Weights of a small self-supervised audio encoder (BEST-RQ).
Model: 15.8M parameters, log mel input, norm layernorm, depths [4, 9, 4], widths [128, 192, 288].
Data: 39062 training examples, 122.6 epochs.
Rows from block 4 of a small self-supervised audio encoder (BEST-RQ), named by matrix and row number. Rows with one number belong to one channel. Each number is 500 + 25 x the weight over its row's rms, rounded and kept within 0 to 999. All counts start at 0. Numbers have three digits each. After the name is the row's rms in percent of the matrix's.
Before each channel's rows are labels from the 100 clips, of 14976, where the channel reaches its highest value: "responds to" is what is common among them. Only what is clearly more common there than usual is listed. The data: synthesized solo parts of chorales (CocoChorales).
# convs0: first width-11 conv, stride 2 (model.blocks.4.convs.0.weight, 192x128x11, each kernel summed), inputs 0-127
# convs1: second width-11 conv (model.blocks.4.convs.1.weight, 192x192x11, transposed, each kernel summed), outputs 0-95

responds to: flute; note D#5; note F5; note D5
convs0.187 116:511511499474512477486511503508529436498498456453531499525445536501516483507481508482487498476528483528514496514522515547514482510520525490535506463508500532508475535492455527524524492507538514482500455510493528520499526461472532484504479507479476443486483527535511519530469495461537518479507495495539478506549506509526496462508478525470487488541550453499501559489524513504467518497488
convs1.187 117:495543462514514521511486456508466473540516464499528454487495513499522537511446454488461491500530517475454498482533479481502506485521492442505499507503519499507499490496500455486497518520501495495452488502500497508532530446499522493519507503559471470471524507496498524503557501467502499489

responds to: oboe
convs0.92 061:536477502463530496479524466527477490511519492473486501481472509498499505506510443525530500504503520493533452480465517470513518460529491474522505492538497495501500494505492520472519478500509483454513518536509427432486502461503496469526496472541466477508477469501505457486506464557538500496476431480461494478525454524504495520482475511498501486525489474520474492502511466519481480503533
convs1.92 083:497522492514549507489513467476492511496495497525508480550519483539503461469547504506524554486543510513495486449504505509501484489399519488520518554518486496495508495513394508513521491507524478503472528493466494491497514482501469493492472500515519518501460471456504473508470507522508513465

responds to: viola; note D#4; clarinet; note F#4
convs0.70 089:509505533517515506489526454469481477489537486510494524468542499499478459496533489503507498500507434497440498499500441464535525496476515515511467502492507488461482513485512515518479527547487535388507483483492467483467483524512516487458488490517501478495486508510453482498501455497481453494457462488489499503501496477512504519484526492536475495515506523487496490475492515514483542526507
convs1.70 100:479518547528498468477513474436515484478541517486491513499510495518495478520483476519472503513510537458471476490470495495501499461510509493510538493505492472535497491454525452466499456498489504515470527510528494497457489488506536479458527486528521444521478479491503512522526490475487472487

responds to: oboe; note B4; note C5; note D#4
convs0.65 101:526505533484476500462490480496504522483501477505507480521503495500522465522461488478504523489479510511480509490508445499497504502523505468456472520464504448525543490424516478457471502478536517505453489545563483468512523520478509497515525501449443516544511493532491519454477490521469500494511479512471500485488460451521513520499499532508506485535526504500488496470477511515476514459523
convs1.65 119:558524471481560502476481518486497491496516468504480535538490498516541478508491459501485541519486514478475548492486504506499494502437452477510519556495530466487536504491430506529494471492550491514504464481502478505508499506500446501479499535511537451516497536544498498481483501525502497507

responds to: flute; note C#5; note F5; note E5
convs0.72 097:458537496523524502491508520518491504512486528470482455511451511499436499501511483480464482501551519515515500480506481481506429510465537454513499499513508501517522494564501497481539520487517518502508530506524521483524504496475517549480499497518477516450453487532530471473533465486520513490419497480501507502467509496503488490540486528472526515453530507464505516509515516489490510498475
convs1.72 097:489522521527499479511499492535469475542475488515519489498527474509497497514486498549463496514501505512444517532495509510498487485491480499505527503512508452460474531490498502467513524490489504486524516510551511457500488460450549509471479430467533456494518492477505470501515509475456516517

responds to: violin; note F#5; note A#4; flute
convs0.6 102:448504497492520495467489476486528492493556517457474529510491471501509441480520522511513474499473537440519519512507511505513530493485538471511484495490503486513455456489514530516512480468522491509470476534527499505448488477472517571496512506483536509452454505531478517471500529507501474496511538518509502517475423495513502472502505506475497463505535494489521527486507473534489514514536
convs1.6 110:489496518504524480493482566503525507468512485459518493523482493517510460505448468481509523454522475504507493529489504504508474503534513480507484525502433522485518543497554458519505497517518505440475506520509490510523510527506496522472497482511525521489516517459467500529521511489481498517

responds to: clarinet; double bass
convs0.58 097:477462464531507460511484463506515506464498450517447486523504458499448461518516482467487548519457488488471488495523465488490511521504493463494492491444506489539529506496533520462467523468535500509484525516548504507463529505507505498512492480460523470480503500513514496534510508549489513495468461494515530499507449511524493528503492474536496505533525508494515496474503497464525483444460
convs1.58 102:451520458463529487493498508545490488516496496497495531512487489533497501463523497511455516519490444509489505528469478528508489494490486477449504525449499513486478527446486470475545500507503515516491533539520509482472468482482460500504548495481489456541530499546513518506531495505509458516

responds to: flute; note E5; note C#5; note D#5
convs0.124 078:506494492490447485455489467497473491476500552530523493475466487499478470507480506497489483531519503485433465485498467514489510488509511498471492438475510508527513484450511495486518513520539492518478500470525453506498445514501490515497497484482493476517490480494515502528508536552515508497508502492504498461518463526498516444520458484485495481493539471460514431510469446500454526519500
convs1.124 083:491516492457537503517503499472537476524528492445471529540473492480521496527482501489512542482517488500500506463429476487531493485537495506489522542520491501504419478493519492509523528482513488488530507510503507460438486479512511512542549498479472479474514532492455492465503485511482509515

responds to: oboe; note D#5; note A#4; note C5
convs0.19 084:511505522513479463480525508525498481563474515553505462507471517501512533522514529477541523509502460548513481548498503474503537456516480503498499491527499524523521496511544509541484496551518514503493546524527503478503474500483554527511500524509501475563503551448511515521492483495513504487511504505484503537530485508497508516541529490551467504524547511497478471509508475543497522520487
convs1.19 090:497472537500565490482491494490526480510487437506499516563499526483562506526507454498500559491506483502495493468509485540487485470469496471458471563487516500487520487498474515504516458517546487491501521513497505465484524514490473506502494536465492497519493497505495505512526476478491518535

responds to: oboe
convs0.96 117:535494519522507476485453513509532493505439504514497512443499499499502473500516502454511526497490484463536507507518519480514513514511497486505504523482503512517493518535501490495492510506458485511495474493461514505511494507525479508477506497521530495487516474491489499367471504461503410528484493502487503497468495516463490542469543505458485518497520499488506479491467526539525509475491
convs1.96 118:497483521489529497433499513522486485499511501508494437499451496497519403511479506473486499511483521510502467533486491511502536525445485528494463525480522569465497505487422492505491489527521485495526466484496508462487504481504477484430487506501523468497518494500524503507522518481463470488

responds to: note A4; oboe; trombone; note A3
convs0.39 119:466498493492515523509481491541506509511475532513415492530456463498481522507511498482501493495492544516518490513491501501509471491496523505491501461492497499496493493456490498472468501478521482507511476475469480509428528538519498508515500498510490517478489491465493486499451475485525447516501523509438461490502483523483497525527461515439496469466540495478487427560517481507501481510519
convs1.39 111:484507521487527502480538533487503469526461501473499513525470510524517472554533517477535524472490479482508496517501523490513521458482451503515469529499517498494497497480463524453495486525525494477566480450504503475534505494465511511466531510490504534456518499440538471492511544508503490470

responds to: note D#4; trombone
convs0.132 100:529501484480478518525483524475537502515439523526530487478529435500505472492442490453542510476514511492496524505508447513520429522492537513516506511526508495471505490482552475518442535518445515504513553458490469507503466538524509469495507517539514489512500486485485502488453494485496509481503514472495507498502512538478469525527492493492474511495525495517482476478487498490493523459515
convs1.132 095:521477519530515461515492480470484577526492469559491506490515542514503515505490521535503493467490498506507482474524485491459515470489522505545516507509500487503465516474477522460486467525496489494497513463521500513468457494465486478472448471486494481497536491552500529479495501481494499445

responds to: violin; note G#4; viola; note G5
convs0.163 102:531525499495430544545503479459512489504511475491510507544471466499528511491430478489503550512483481545517484502483501498548442471500514515549495486479508534499481542520462540500501529484507483474496545523502480504483500477502512479481518493515477506489495497481510472506448466484488462461513509502515477484506509526530502467514503492473506461529530505462480512500507498483446544513521
convs1.163 106:436502501521530509479459464511490562507511504432511539511496494525503483450485502475450512500529528474467474487536486476500539475481456500533478527508475475487489463527466492493509519515505475490483494448500503491527491488486550500503515477510534432468471486489500518479550478467474457516

responds to: clarinet; note G#4
convs0.106 108:502493511532461510526520497433505510525476509536489474502505469501461423472518507514535497503496515467526485480494487448463504469517510488469478544515497520520542506504501439474484514529429498496548516485480515512454498514467505498494541506505500517500524511499476520449515491490473470474473530487481512504510483524478497502508505498553508500463497497522452516492489531506540476487472
convs1.106 100:553505467496528467478509526510494540522506475503507471514503474530517472487505523508488515522492514528512474522490510480502483507488500486483507520455465494504521520497467459467462487452501519477466451492511468465502491495468484505410489537465489503498549499505538505515513516488496465471

responds to: oboe; note C5; note C#5
convs0.145 105:499488505520481514502490533501522532537506487527516487480503482500476501482460470406497508484510498474462490509490436527523464503503505464451508465539498531519487500520502494499466517536536500473520552494510505528493502534511511483506546503501444485536451508495500511512467496517541509459493520458483507513529526450521502526499486491475470495508532472459462523503484478483505499493536
convs1.145 111:464479473494531505499504493494484520471509460526510480539463519468518530491512511445516536480475503491535531485476496486505495451456504441498515533467506455476498454496438501496496464499518495493507485495518542516441484501467502500514489486451519476536484511511544527489528520509478480480

responds to: flute; note D5; note D#5; trumpet
convs0.139 091:480488487480480506491500437540496476470493555505482479510443543501492479464511495531528519505548496532464497513506511519518476484495488476513499452528496465469491516520487539494497471511520478525447485504464508512500480477422506528498494498527460496426486492513526477503508542463545510475538496498446510479504483491518507483495475518494489489513533472501517502502507499473498526515458
convs1.139 096:499486498509537525486502550493489518482515492496500494525520531515500533513501516511550529476534467490529461462515520484485506446498478532464503530502499458464472504489486488548485505508497470495468514481508551465457539495508527508532515492475496542458476518485485408490511489478418501529

responds to: viola; note C#4; note D#4
convs0.50 109:483471529475491496508506450510498520514541521475471442522521485499508458514496478505474490545540495532494494502510506501445479475515554494523477505500490460482491485514484497490488516503510531432498501507487518520460533554523520446524469514528481486490498514504467491525472435460465483462480505494510497501506507474518477468494463489522489477507530524500510464499493523460468459533483
convs1.50 121:485511501549546490490527485491508457517511518520491507535523519491523455477523511515502537533453485509529525473466516486526522494465498480515536545481496424547496480515452478497490483496520511493521481508503473509485489498471512467458498508521501458495499507440526467502499499524483498500

responds to: horn; note C#5; note C5; note B4
convs0.165 108:466516528482533538515492439493515469446425454488454493496533522499526477470466501494513485479517508484526496520518515465458528495525504530492491499466508485494519514506490498492502472499464516508481473452504507527499429500486514439492479512487463461493511510501490530523512448528527497472458470483530509503499485513485480476514487499483505510507537476530505493438502501472527497492511
convs1.165 103:487518484507500458558508475474513510475452479533479512503533536503506464498499511506537503551546529546450476488496468470482495479515502477534527501484527484550489514454526491484501504452510465471500491458487473513480523493478526508504504474517496494503468543544459517469552510507503521479

responds to: note D#5; flute; note C#5; note C5
convs0.104 096:494507513533422495489507498480483489544519496497502497490486491500523527462436483503552490488501495486498500501484466504462497530498467501514488450474508518476435532502482516503510501516528486537463438527487478509511424478496494462501494486461478491509463530539522490534514508459538520499524501500481468493478506522513501518507461462542490512536527484488519488499500507532487469473484
convs1.104 104:501514431464560508499484538449509488466523473488526454532502466497544533513503479508508537525485500475484492488516474512525477458502519463507531551497525530519448469493489480516496539502540457503490512490508513484499507488528504489538500524465466501482516531493463517500519501481500442525

responds to: note B3; instrument: violin; double bass
convs0.1 086:472556512488481508495472508532510481518510470489503502524514514499529464501444503480466508487517517519502512493515465477525562507490495457533477473511510425476493528511508500515495528508504514491510474498477558489510476477543517453501441512526447467500523494496498488509506420492510473498482483494530476516499484473477468497534529500482507490516551486478496486480499530514464528492461
convs1.1 090:507503457523502523509527460483509492485473478513453489495504512476489449502522510513476500533473476480543500490511472489492496434499506505557541502511527465550477456512517546494469505510488462529521532520488504506458508497441452471490455476491472428527453513495461492502519513483485518484

responds to: note D#4; trombone; note D4; note C#4
convs0.53 089:539495501521520495529487501474500426477476511504500487533503471500393525468531523519475519502491514502474499492492503476483501517497493502422513486507510513500501493497509486501465517519453502485550502468515474487488418530505500477517500485499532468507523489482490495501486486499497534512550502498472491500522539509476491511546504529491500509461496468532470461499495503479541506520468
convs1.53 093:519522523499534495474501476484544515497485505508510519508490484524524492527525522526501511472482516494492462527433496512495485518492483542502505533526488546472427538532484511501527516431516490516480496502512489490467500500528485499504517482458439514481536511517495515501486504484520467453

responds to: viola; note C#4; note D#4; note F#4
convs0.98 099:462486517510531492473496471495500487498515529474465506447517513500499437542503482558501500482490505514475493485493435415472458502478550493498501515512501500498497473531498458480504526518490514473520507459515455501485532553532510497489499490529500526503528474473498494486520451472477460513506496512516440509515491452501492509505497513489476508468535526499522469503506512482533477520493
convs1.98 125:540486537511547444501533491499498481502511511524521460520510485499520443461500509504458524526459507500480482528485519468510498520459486518510491537485492465505506500528433488468516500489516507506530496509551504504453489466535508468468513481521452470528507491479519491514508476461515487494

responds to: clarinet; note F4; note C#4; note E4
convs0.133 087:472515503500532513538508462544467469506495504475449481479504484498457454484540493520448469504521495492423492522488469483504496499472478478483517498522508506506462504493514508553503490515474543485516483480486523549530457504487520484499489496535522496478542501542496514515482456506493467489512492507517421487469507476465486495541514508499511510502550517465544514497478521480499509500487
convs1.133 093:508485546492507472519496481512505501519516524513484479503540498501490435487538505457497504521499489489534490510463479508500507496522512527482521505501526534534414497508529503515474503490491502534499518457506516504435463504493465500499482503503492531475479503493458448462508489476519461479

responds to: bassoon; note C#4; note D4; note E4
convs0.79 099:488520521459530515502471473491507514451495557471463478474524523499509489494497496536518501460499535538488507515497471452517466463554527474478491513489503531498477516485545488477500490504475498500475544505513485523489489543468516486492497505506509492505488512551476488522549492526448451504471512508505442523486500494502495480522459512511483500515545450480535495512495492433471530508499
convs1.79 102:516485525481523444511477508510527474495511503454509488530454498479525490477506441473473530485503514524476508461493481488515506507470536476498488523502446479496500471473478481512500463491523466503549549497526476461461496536489477507459514494516523496502537500528449473512528538516508485534

responds to: clarinet; note F4; note D#4; note C#4
convs0.156 083:472500491509556524446525487486515454478531504484476491506511482499479490489522509511474522503507537523484510537496485501496503459512510502506471441459512519505434474482496467466509492455505486492456441520505489506500534528434524523479471507509502492534503519529468513507524447498495479529474509517493534486515490494477534528530507503507511497466547539483521517523517478527507463507454
convs1.156 088:495474550504482471504506468495525442493496525482488523495479499491479470512495503458518495467514530527462527481423522457479493482530500538496504484529427493530443519553544479493496510440479476494557538493502495504457468493555498496475529454502480494511457522499451533501509535511476538516

responds to: flute; note C5; note D5
convs0.141 100:482499490456523524521488527472558494489510455514505450531444543499491468475517507508505466514500451517495516505518478475468486503435504499513508485479500486533429531464469527536537520523541512542508477524498532490503440466509509459508479501501483481495497504487506490535509502465520531526464529494477523517502518510547502494513488517513493494491515467493500517466508463468530503511489
convs1.141 094:515509493486477519501518491512483483531456514435509439470514506498487515466493515493483472548505485484515527471514453454478471483547521482542502471494518531500450533461538504509512480493470475475468500509489523546489467478490568492524536516463489531456489512485476517498530489522502481530

responds to: viola; note F#4; note G#4
convs0.48 102:533488528488492544475506470482554496505502462482513487543569495499502516485511498504507488524490458539509489534509533487512535495534475495510524509477489443489451513509486478529469530451460496534492453546497494487447480507508502483493472517495448469495489497524475494528539510522504465521503514477507510511489507497497481506516493500436519502542524475496510451478498463512491546479497
convs1.48 111:488477505509519512492517506510471525466525518499526471514516510520507512516509480456472513507520482499483508467524478440498498505434487470528525519477503477503504465479440464491524509514508466542494489515472503448515507523495498493448475503514531543515465567513476475467523489520496445429

responds to: oboe; note C#5
convs0.13 077:547456508512486505427500493528519535514480505527468495503507488498497513506504490474569502521486414455476465504474469492470500496507529546452514486506510478535503512501487513525505525476535478505494494510514496486497471494512481528484495511495510513552447509497478476522504488514480497515540510493477483515456507478468504510493498490518518493474470505459466429511458518520518532521523
convs1.13 116:506497497475559494504514496504503477497511488490503509557499489478521485507487495481487560497486485484474481474496509512504499498414496448490516560498521499488512492510394513501519472510528503506504494468503508534488502484515521515499501525487493510516507514498514483485470469511494482485

responds to: note B3; clarinet
convs0.24 110:491515448492534479501486497516526527516536528432485513470506494500484475506539522552457433484463487476460506514503503472510477503462508508459506465497500522533531508536511495490511473507475546504540528503484495506486507437480495494489488496508511499498500500505513496490510506534483476530486503498552534522507523476462497482486512499506461469420510518504456519508484532477524462519495
convs1.24 108:464505533508536481506510501548491443505512501443544463513505507522513519486507466490473517485532486458460513506449496527493489538465521490504507533483507529519491511491442524485511526469516527525438442496500490515503495482496522505481482487521524538500503522460516538489509474493527473521

responds to: viola; note B3; tuba; note F4
convs0.120 106:468502497484410488498483466524526527543542499504514483499505465499518437503515490495447499486432452525477490502481481509504493436519490496467495479526490531494496441503515468474500470521513519504497499502496510489492541543495499490504500497499496529522476486520487491485490478537434487514489485505522481477508519436517481511477501499528477490486524523520489483508495508457462480518526
convs1.120 123:509495505536570491497520519475524472507516505516493480554499497490554447468512518477511556487475464507510525478449500502510504500442521484537525566514525463508505492513431527498518520483554524510508474521505471513458499493499492495461497538499505504509469534480535511502487514497479497519

responds to: flute; note E5; note F#5; note D5
convs0.168 096:546471503476496489480515502496500497503494497510537507483479513500552477553520506527505483539529502491523505529501493530475562530494514532471497448492501474482504468498493507499496495498546484449489439487507516521527494540513556456503483524484516521502511539502508504499531555496523494476512500535533502537500499503488530481530474478465523500537581496523459454510487495507494520501487
convs1.168 091:482501509491486469481490453520490516478519504472513500487542466495493490492507552439479488471508485549529477508519509493494485516528525478554472493501516535532523487469547506490504509568498465500501504522518501476454476466517529469491521490480526489482504533504483476488470462524477470479

responds to: cello; note G#3; note A#3; note A3
convs0.166 103:479498508464468513492595515539529543535477516513517511514493541500483511533506516498508513536492515533515486525488522490504489464461495465521499495480504483506496469493491498493507505509562509459468489474524502498491476531477558489493529517501505498492506513484492522519463486523504516476469514491525563549485485529485539524514506518521538508511570546514529496519528500520534526488518
convs1.166 112:475515469540504521473475508509505526494475479519451502506505471486469558481502534550504505512458521499510448511484476479489488489456476499490458502448479530472516489475446507514551501507480538463495492500474517495478483494481453483518529485489479501530482486469519491481530511506546545508

responds to: violin; note C5
convs0.85 103:498509443479493476486489511493530542503502475490480501507529518500467512495509488463484471508462512482435515521506436484477480489468513469503492464508500535488524463508516555494512495524480520470494546510501497497519526506533508490509490508549475541488462500515541506504488432494512479508484538498493471506483518473442497516472499477473521488479550518509502533516469501464456453509532
convs1.85 096:528539509521489459485527458486515474495490521488492499484498523500493487524467508517501484535536466452499512547453499479482510512527523485465508487496509509481482546484525475499499468474484518504498488501474507492467443484501501500470489500494563474536454493484528527470544540484469515542

responds to: violin; note D#5; note F5
convs0.80 104:527492514542508514496506526497534439511526510470523537531450498499517523453523488496462527526508440525498498507499484508530489534496493515486506488495503509554481510500517486479507488511478515512542536510519502499507489443518498514495507495498533448496485536522528501537526539493483507502514521521543517498507493497501517457474513498547525487506516465460450505464515479458435517527549
convs1.80 109:470497517492536494493498530484472506488490527428544433516501508488500540502488479488480516528496504502551486491529495529479488512453487484478484532496493521462496469491433516530500524525515466506503527493482496503475489487482504524522514519480495511490496517498477513483509527487510435494

responds to: horn; note F#4
convs0.161 115:491521500508473491486498532500473483461436520525533493492483518499537513449459496447516520492518510484544501500521509495512519515549488478476440518503505476473531455503496472459475477466476491532514459473514492480507514543501502482511495491483452459501476498464438510470465497535486482465501492509454442489483506516481491524492474501480509533516517531518540478504486515491504525473502
convs1.161 111:486487461516513492477493495514522468518488502545482491517473487532524471477476477488473517467524486529513446461515565486500521512459501496517429516468527490480508489476465514504501500501521465466559521483495459498489514547472460501490487484491445511474499503533480481476466489528527554526

responds to: note F#5; violin; note E5; instrument: clarinet
convs0.46 120:461542506453512488433504511469526479486499526503483509439444507500457475499495502484512468509501515525500509513516496520522511478529534480533520489442503542503524490541533527466509447518524484472467506484527509477458482506489517516488524496461542542476497493478490484467522535519467454525482487532544505496460499488464483531490525503506498521518530516486491541507524496513506497503510
convs1.46 117:496476509485504459449499505461484482522522451490511489500434484490489485493459473478486498506481512506508489496503490480526490517478492538482492507490490519463515441499489453520505552507496487465477478514490476506560523474542432522490483484520544481492560496534519517464531512475489526527

responds to: flute; note F5; note E5; trumpet
convs0.114 085:478500494484534512479512429549496492496459511481500501482493468499474512444526479456512500514508482470512490498523513503540487514512464521517495516521498489512493490493488517524497513546467495512520471491451521481534524504528494502531455517518488496513531516544432472443474499530533511482450465471481515469520471525481477446456487524483502494497491473529507464477496508540501529492494
convs1.114 091:430478519470525565507472467508511471504495509538506502511517482465487514532479520544468511465472521511488474489503482522498488523485515460481480525439493484480497522481492517499487499515494470498502470550473509497512475444522467516470495482476480515509471507503524466468487497469478483545

responds to: oboe; note C#5; note A#4; note C5
convs0.20 124:496490468535460514499495515496488510511531551533486497503462539499469495514529494476494544525460530510471486508495480474486491509556508429445533476516498528504545485492487457503504501523482442436480506497505479504509514515499507544495523492466520480523503501510526502462481507510515489526506504525468489513527467527490524512509521447484513504481542458518503485512482488510439468472516
convs1.20 136:529548484491552490512476492516511491496515518481508519550507518484543502514466496494511547498528505494469499478469488484476490516446502477500524552480532491484496472489432506495540489502548470504507480488527492456494483487500453509534461516484493512525535487490503522507528496529515479449

responds to: violin; note F5; note F#5; note G#5
convs0.0 084:499534501503505485478505514532521406490532490465516444527465521500477490461502503535477475481493486528517490488511515534508484501500544518492524474478499512503523488500481514509543505498489466489477485499470498490501498490498514533500502494469543483497439505487476478468472556502447517516505526530475493492461524504490520472509501511507497452428522487501434522486539465509496489522510
convs1.0 103:486498509510516526517497505461520471463489471468508487500402495533491527531444514525490501499480533488489467490505486497492494523523494491484477518483467540480502519479533462513475532491506512511500518515488505537520492482534561513515499500460491495487526517491508523459488492491480509503

responds to: clarinet; note D#4; note E4; note F4
convs0.30 076:495503479472476486488529467482469494505503523447476507470544491494524506481493527548497529462475511505494499507471464523477492453495466530528490541491503513457457500502535437516503475509465528468450476516518448461497489531484520521493471499545492507520525490508481505537481475494485488487452512503475469494507507510489513523550516481488497474473470449512500542500492492459490498547485
convs1.30 086:514480503474536456485511470498539471542497499474456513543485501485538513514521515495498545523487516496531472474474531528535496489501520500468497542497451470504504463550522479543473502457546449534484515499531492513492528497499449523520492504453489502457472501492479473509462529538481455513

responds to: cello; note D4; note C#4; note D#4
convs0.148 102:516528508506513527520504525422527444457469470491525501478478511502484512512476511539492495487445498515488497494497509494520487535496535507501505560468510446478480559500467506474518495490488422469498513508511486507515496494489504525496497498497527554498487502475520479460467489480447462485514502490534495483497529477500492434505476490481477521503505491520526522456512528512468502507512
convs1.148 099:464494475524526483506518508503482561532491499519489500518537510487500489497484497484468521497510510514523463469501474476514535523478518515505508524504493537455524498482486469544479527462518469443527505410469465478525481477533541515438504493477516504468498508512491465484500517464486517516

responds to: bassoon; note E4; note C4
convs0.57 102:493474463491501481520471491441496538445566513490506539508492477500520517487543494433501486505472472469493520512502531503525490529454489491526508518496510464513491532520530495489499506471502525513505533489511498504522499411484511535505488497480539514494522491519487500490516482499433464524496488516526500507516494499492497452517497471482486513517508509441523482485494495425521500491518
convs1.57 100:548510516513516451470492520490478549552524475474533514504461478501507497528474508495475501490526520456544508468504522481503507551505509454494504512484507514519529521501480468499503453528500503442471466475468501528522481481443537532456504501523541483489474509473480524510468488498458438526

responds to: note D#4; horn; trombone
convs0.186 085:495482510519501477471496474457479424461464510505486488465515533499518507450473480495515475501492483455551457478480467493434468500502529496492490478471501527472531519445528462505501495504477491509494522431520502498482472508507500468506498480507528481478512493505514476508535494483508482517511496510500500485532501505478499463496484489549517455512523451454501498483454496493454492494466
convs1.186 107:526525502501535469491513503482531539478483491501423505540489504538522480504496482494523539518504481525477436496521512497492508512458495439515536538516472506506488495517449474501471497479524450506511501496514486449456498472482524473525499503504437494485546533494469488497508537523517489499

responds to: cello; note D4; note A3; note E3
convs0.26 103:488549483515532478496490525532478506517516523426514497484479544500501543505465489437477499525453487483447512507512520529496499487488453471468492513527499482502517512511513500505513506506496494514496506488511462511524484496476516479508507499511488473531493490474514516489472460477499546509530455486498467515437458451462496547517514487476520512532550482490530508497472481507441476480519
convs1.26 103:525422468482513467526523480464483518437491491505490466503466506526490500500510499477518508505507529457550528500514476489510444505461507511520479509496477544501505473508466559463471456517494486480496487526469524499472507499477480482550480476501486468518457464509523498486457507471508472530

responds to: note D#4; viola; trombone
convs0.83 089:515458514463479441448507515456518496560491561543503543465474504500490519536508521520500472535477498494513495512489494483509490482468459462503499485530505529514533488472476499495521463511499516460491553476508532512490485515491544497505509525468510532503535539468480517512498529479495485470516497513546521519510488497485526519530484496522523475506543484541456528535509532506508469494513
convs1.83 085:459493466497471478472504500499486529476534497484519483469525499504458506517522520462536468488542464524478499475481482499447444463512484478481476457465531485480516487486509481451468528510468535525458497495471478518547552458474492518498500529503489488529560475477494473505485522490517542497

responds to: cello
convs0.52 116:513502514488476509494508505530496531513468440504541514514516543499502530481509483495494503509517442496498490525479521493510506516540479435456479516513498536505533464493469482515496535429508461495505464512453497487494508494507499447515467491526495423553500494504504489471481489526453503521510485484516480521475516491520496528468508469459514478483534508482469530523500474477483531494524
convs1.52 107:463506518502527542507522486506488495490495507474465493514480546468506490533517502516460516517513505475517537491497513485501534524445472441527494526507539493501505504509436513509487496506524484491518491470464488478500500504468495522470495511466548526493458454510542497520502514506493519456

responds to: note D#5; flute; clarinet
convs0.146 109:529502465446479515473480494460501506488451499546517523485462470500521498529517469432547529500509524458512491510497517508488491507532488524466496506480499539504490515499518499503449530526501422500502520498498511484512513480476525431513508498517487484517504493522499486473460511491525511494511496491475518506490508529517496514501495513440498538510549485442522534497460525471523523486466
convs1.146 102:454462480529528508453500539475521539551491473564501509506490527525526495449499508468486510524485485511460493519548511538467515523519544483476527521500507525510488494520504465496472502495524485517494536448493530481479502522495502514498497493485487472458512510489504544502508463446514496489

responds to: clarinet; note B3; note C#4; note D4
convs0.11 090:503507492506492468476479455511504521535549540439471508534500516500491510488453520544501478466534518504529502492504486502514476476491533514440483456491501527521536497523491493517518530463477507470503525480515500483447500504526522496528459501491510510497481494448482508483462483481507517495477462505465477494457499515489463471516448523451508470458523518519496487499548502471527468509525
convs1.11 096:508477515509533463432518488505498487521496476513557497491488517496536501460537552479488493531509513494493523546516509480516467509497496500489494526528510456517464491490474494486508533501523522518539475473511477496501475469492540505520454498526472511452520505454479506483467480504511510505

responds to: note D#5; note F5; note D5; trumpet
convs0.191 109:489506492499495472537509495492491543492501456481481459506468515499491462495499491494505462485551556503465481519517482503475492497477537449565508521482504493422504487512493483501479505512505518454485497502429490519499496520521526519482466510544508506459483509543520515483471485467513553475518501501485500508500515494526502490539505509507517534530552521483549529489488529493538527483513
convs1.191 106:484499515530501497476470499502482501489509491468500444488523497493483537508521505498493489530488518471506489467502499448473522468478528516503471496513486525533467515502477475483522494509475519516494484512494501443478498484477505490469485483516514467497466496512543514475543478537536486492

responds to: violin; note C5; note C#5; note G#4
convs0.15 103:473477488492509502521528473513500469520482494466487483490485458500489526476506511515481520487493502540467485520494523512510512508486524464545486472475502520503509520499493479493540515493556521492500503512471471509478533509527508527539441532508466479432517506533530505523488483491495503480495555466478507486475513434508496476516475481500456475493528489538522542476541456507438497547521
convs1.15 099:490500473511543517480498485476512447473481511515509488536510485548517508479538481548536541537528484513487475507496490493509524482470524476518508542484492481543488511473477480508535512485518499469484522490479500476519528525483554508462519503494482462508465502461526484510487492498515492539

responds to: viola; note D4; note G4; note E4
convs0.90 115:545452534512443486503477507523552466475527452467508493492508502500458475524482523494482495480492458538483512511510458467508546517505511518519478476472507495532497495506499490529500494515510519528501561499516507510443494493525509462507495500479480486507492512508518509487413467524524466513559505500517514522513543502495512514540524539500493473482502536530487467488482509469511483481528
convs1.90 129:492501480528528505531511498481486544491494503531520477514536546514517481443521521454444515509500472487496494498480463512512491468460489457517505521463516521520464480475447515459563502494522508514482512488561509525480483485506556506480509510501492486519538469510510447501477492508531523520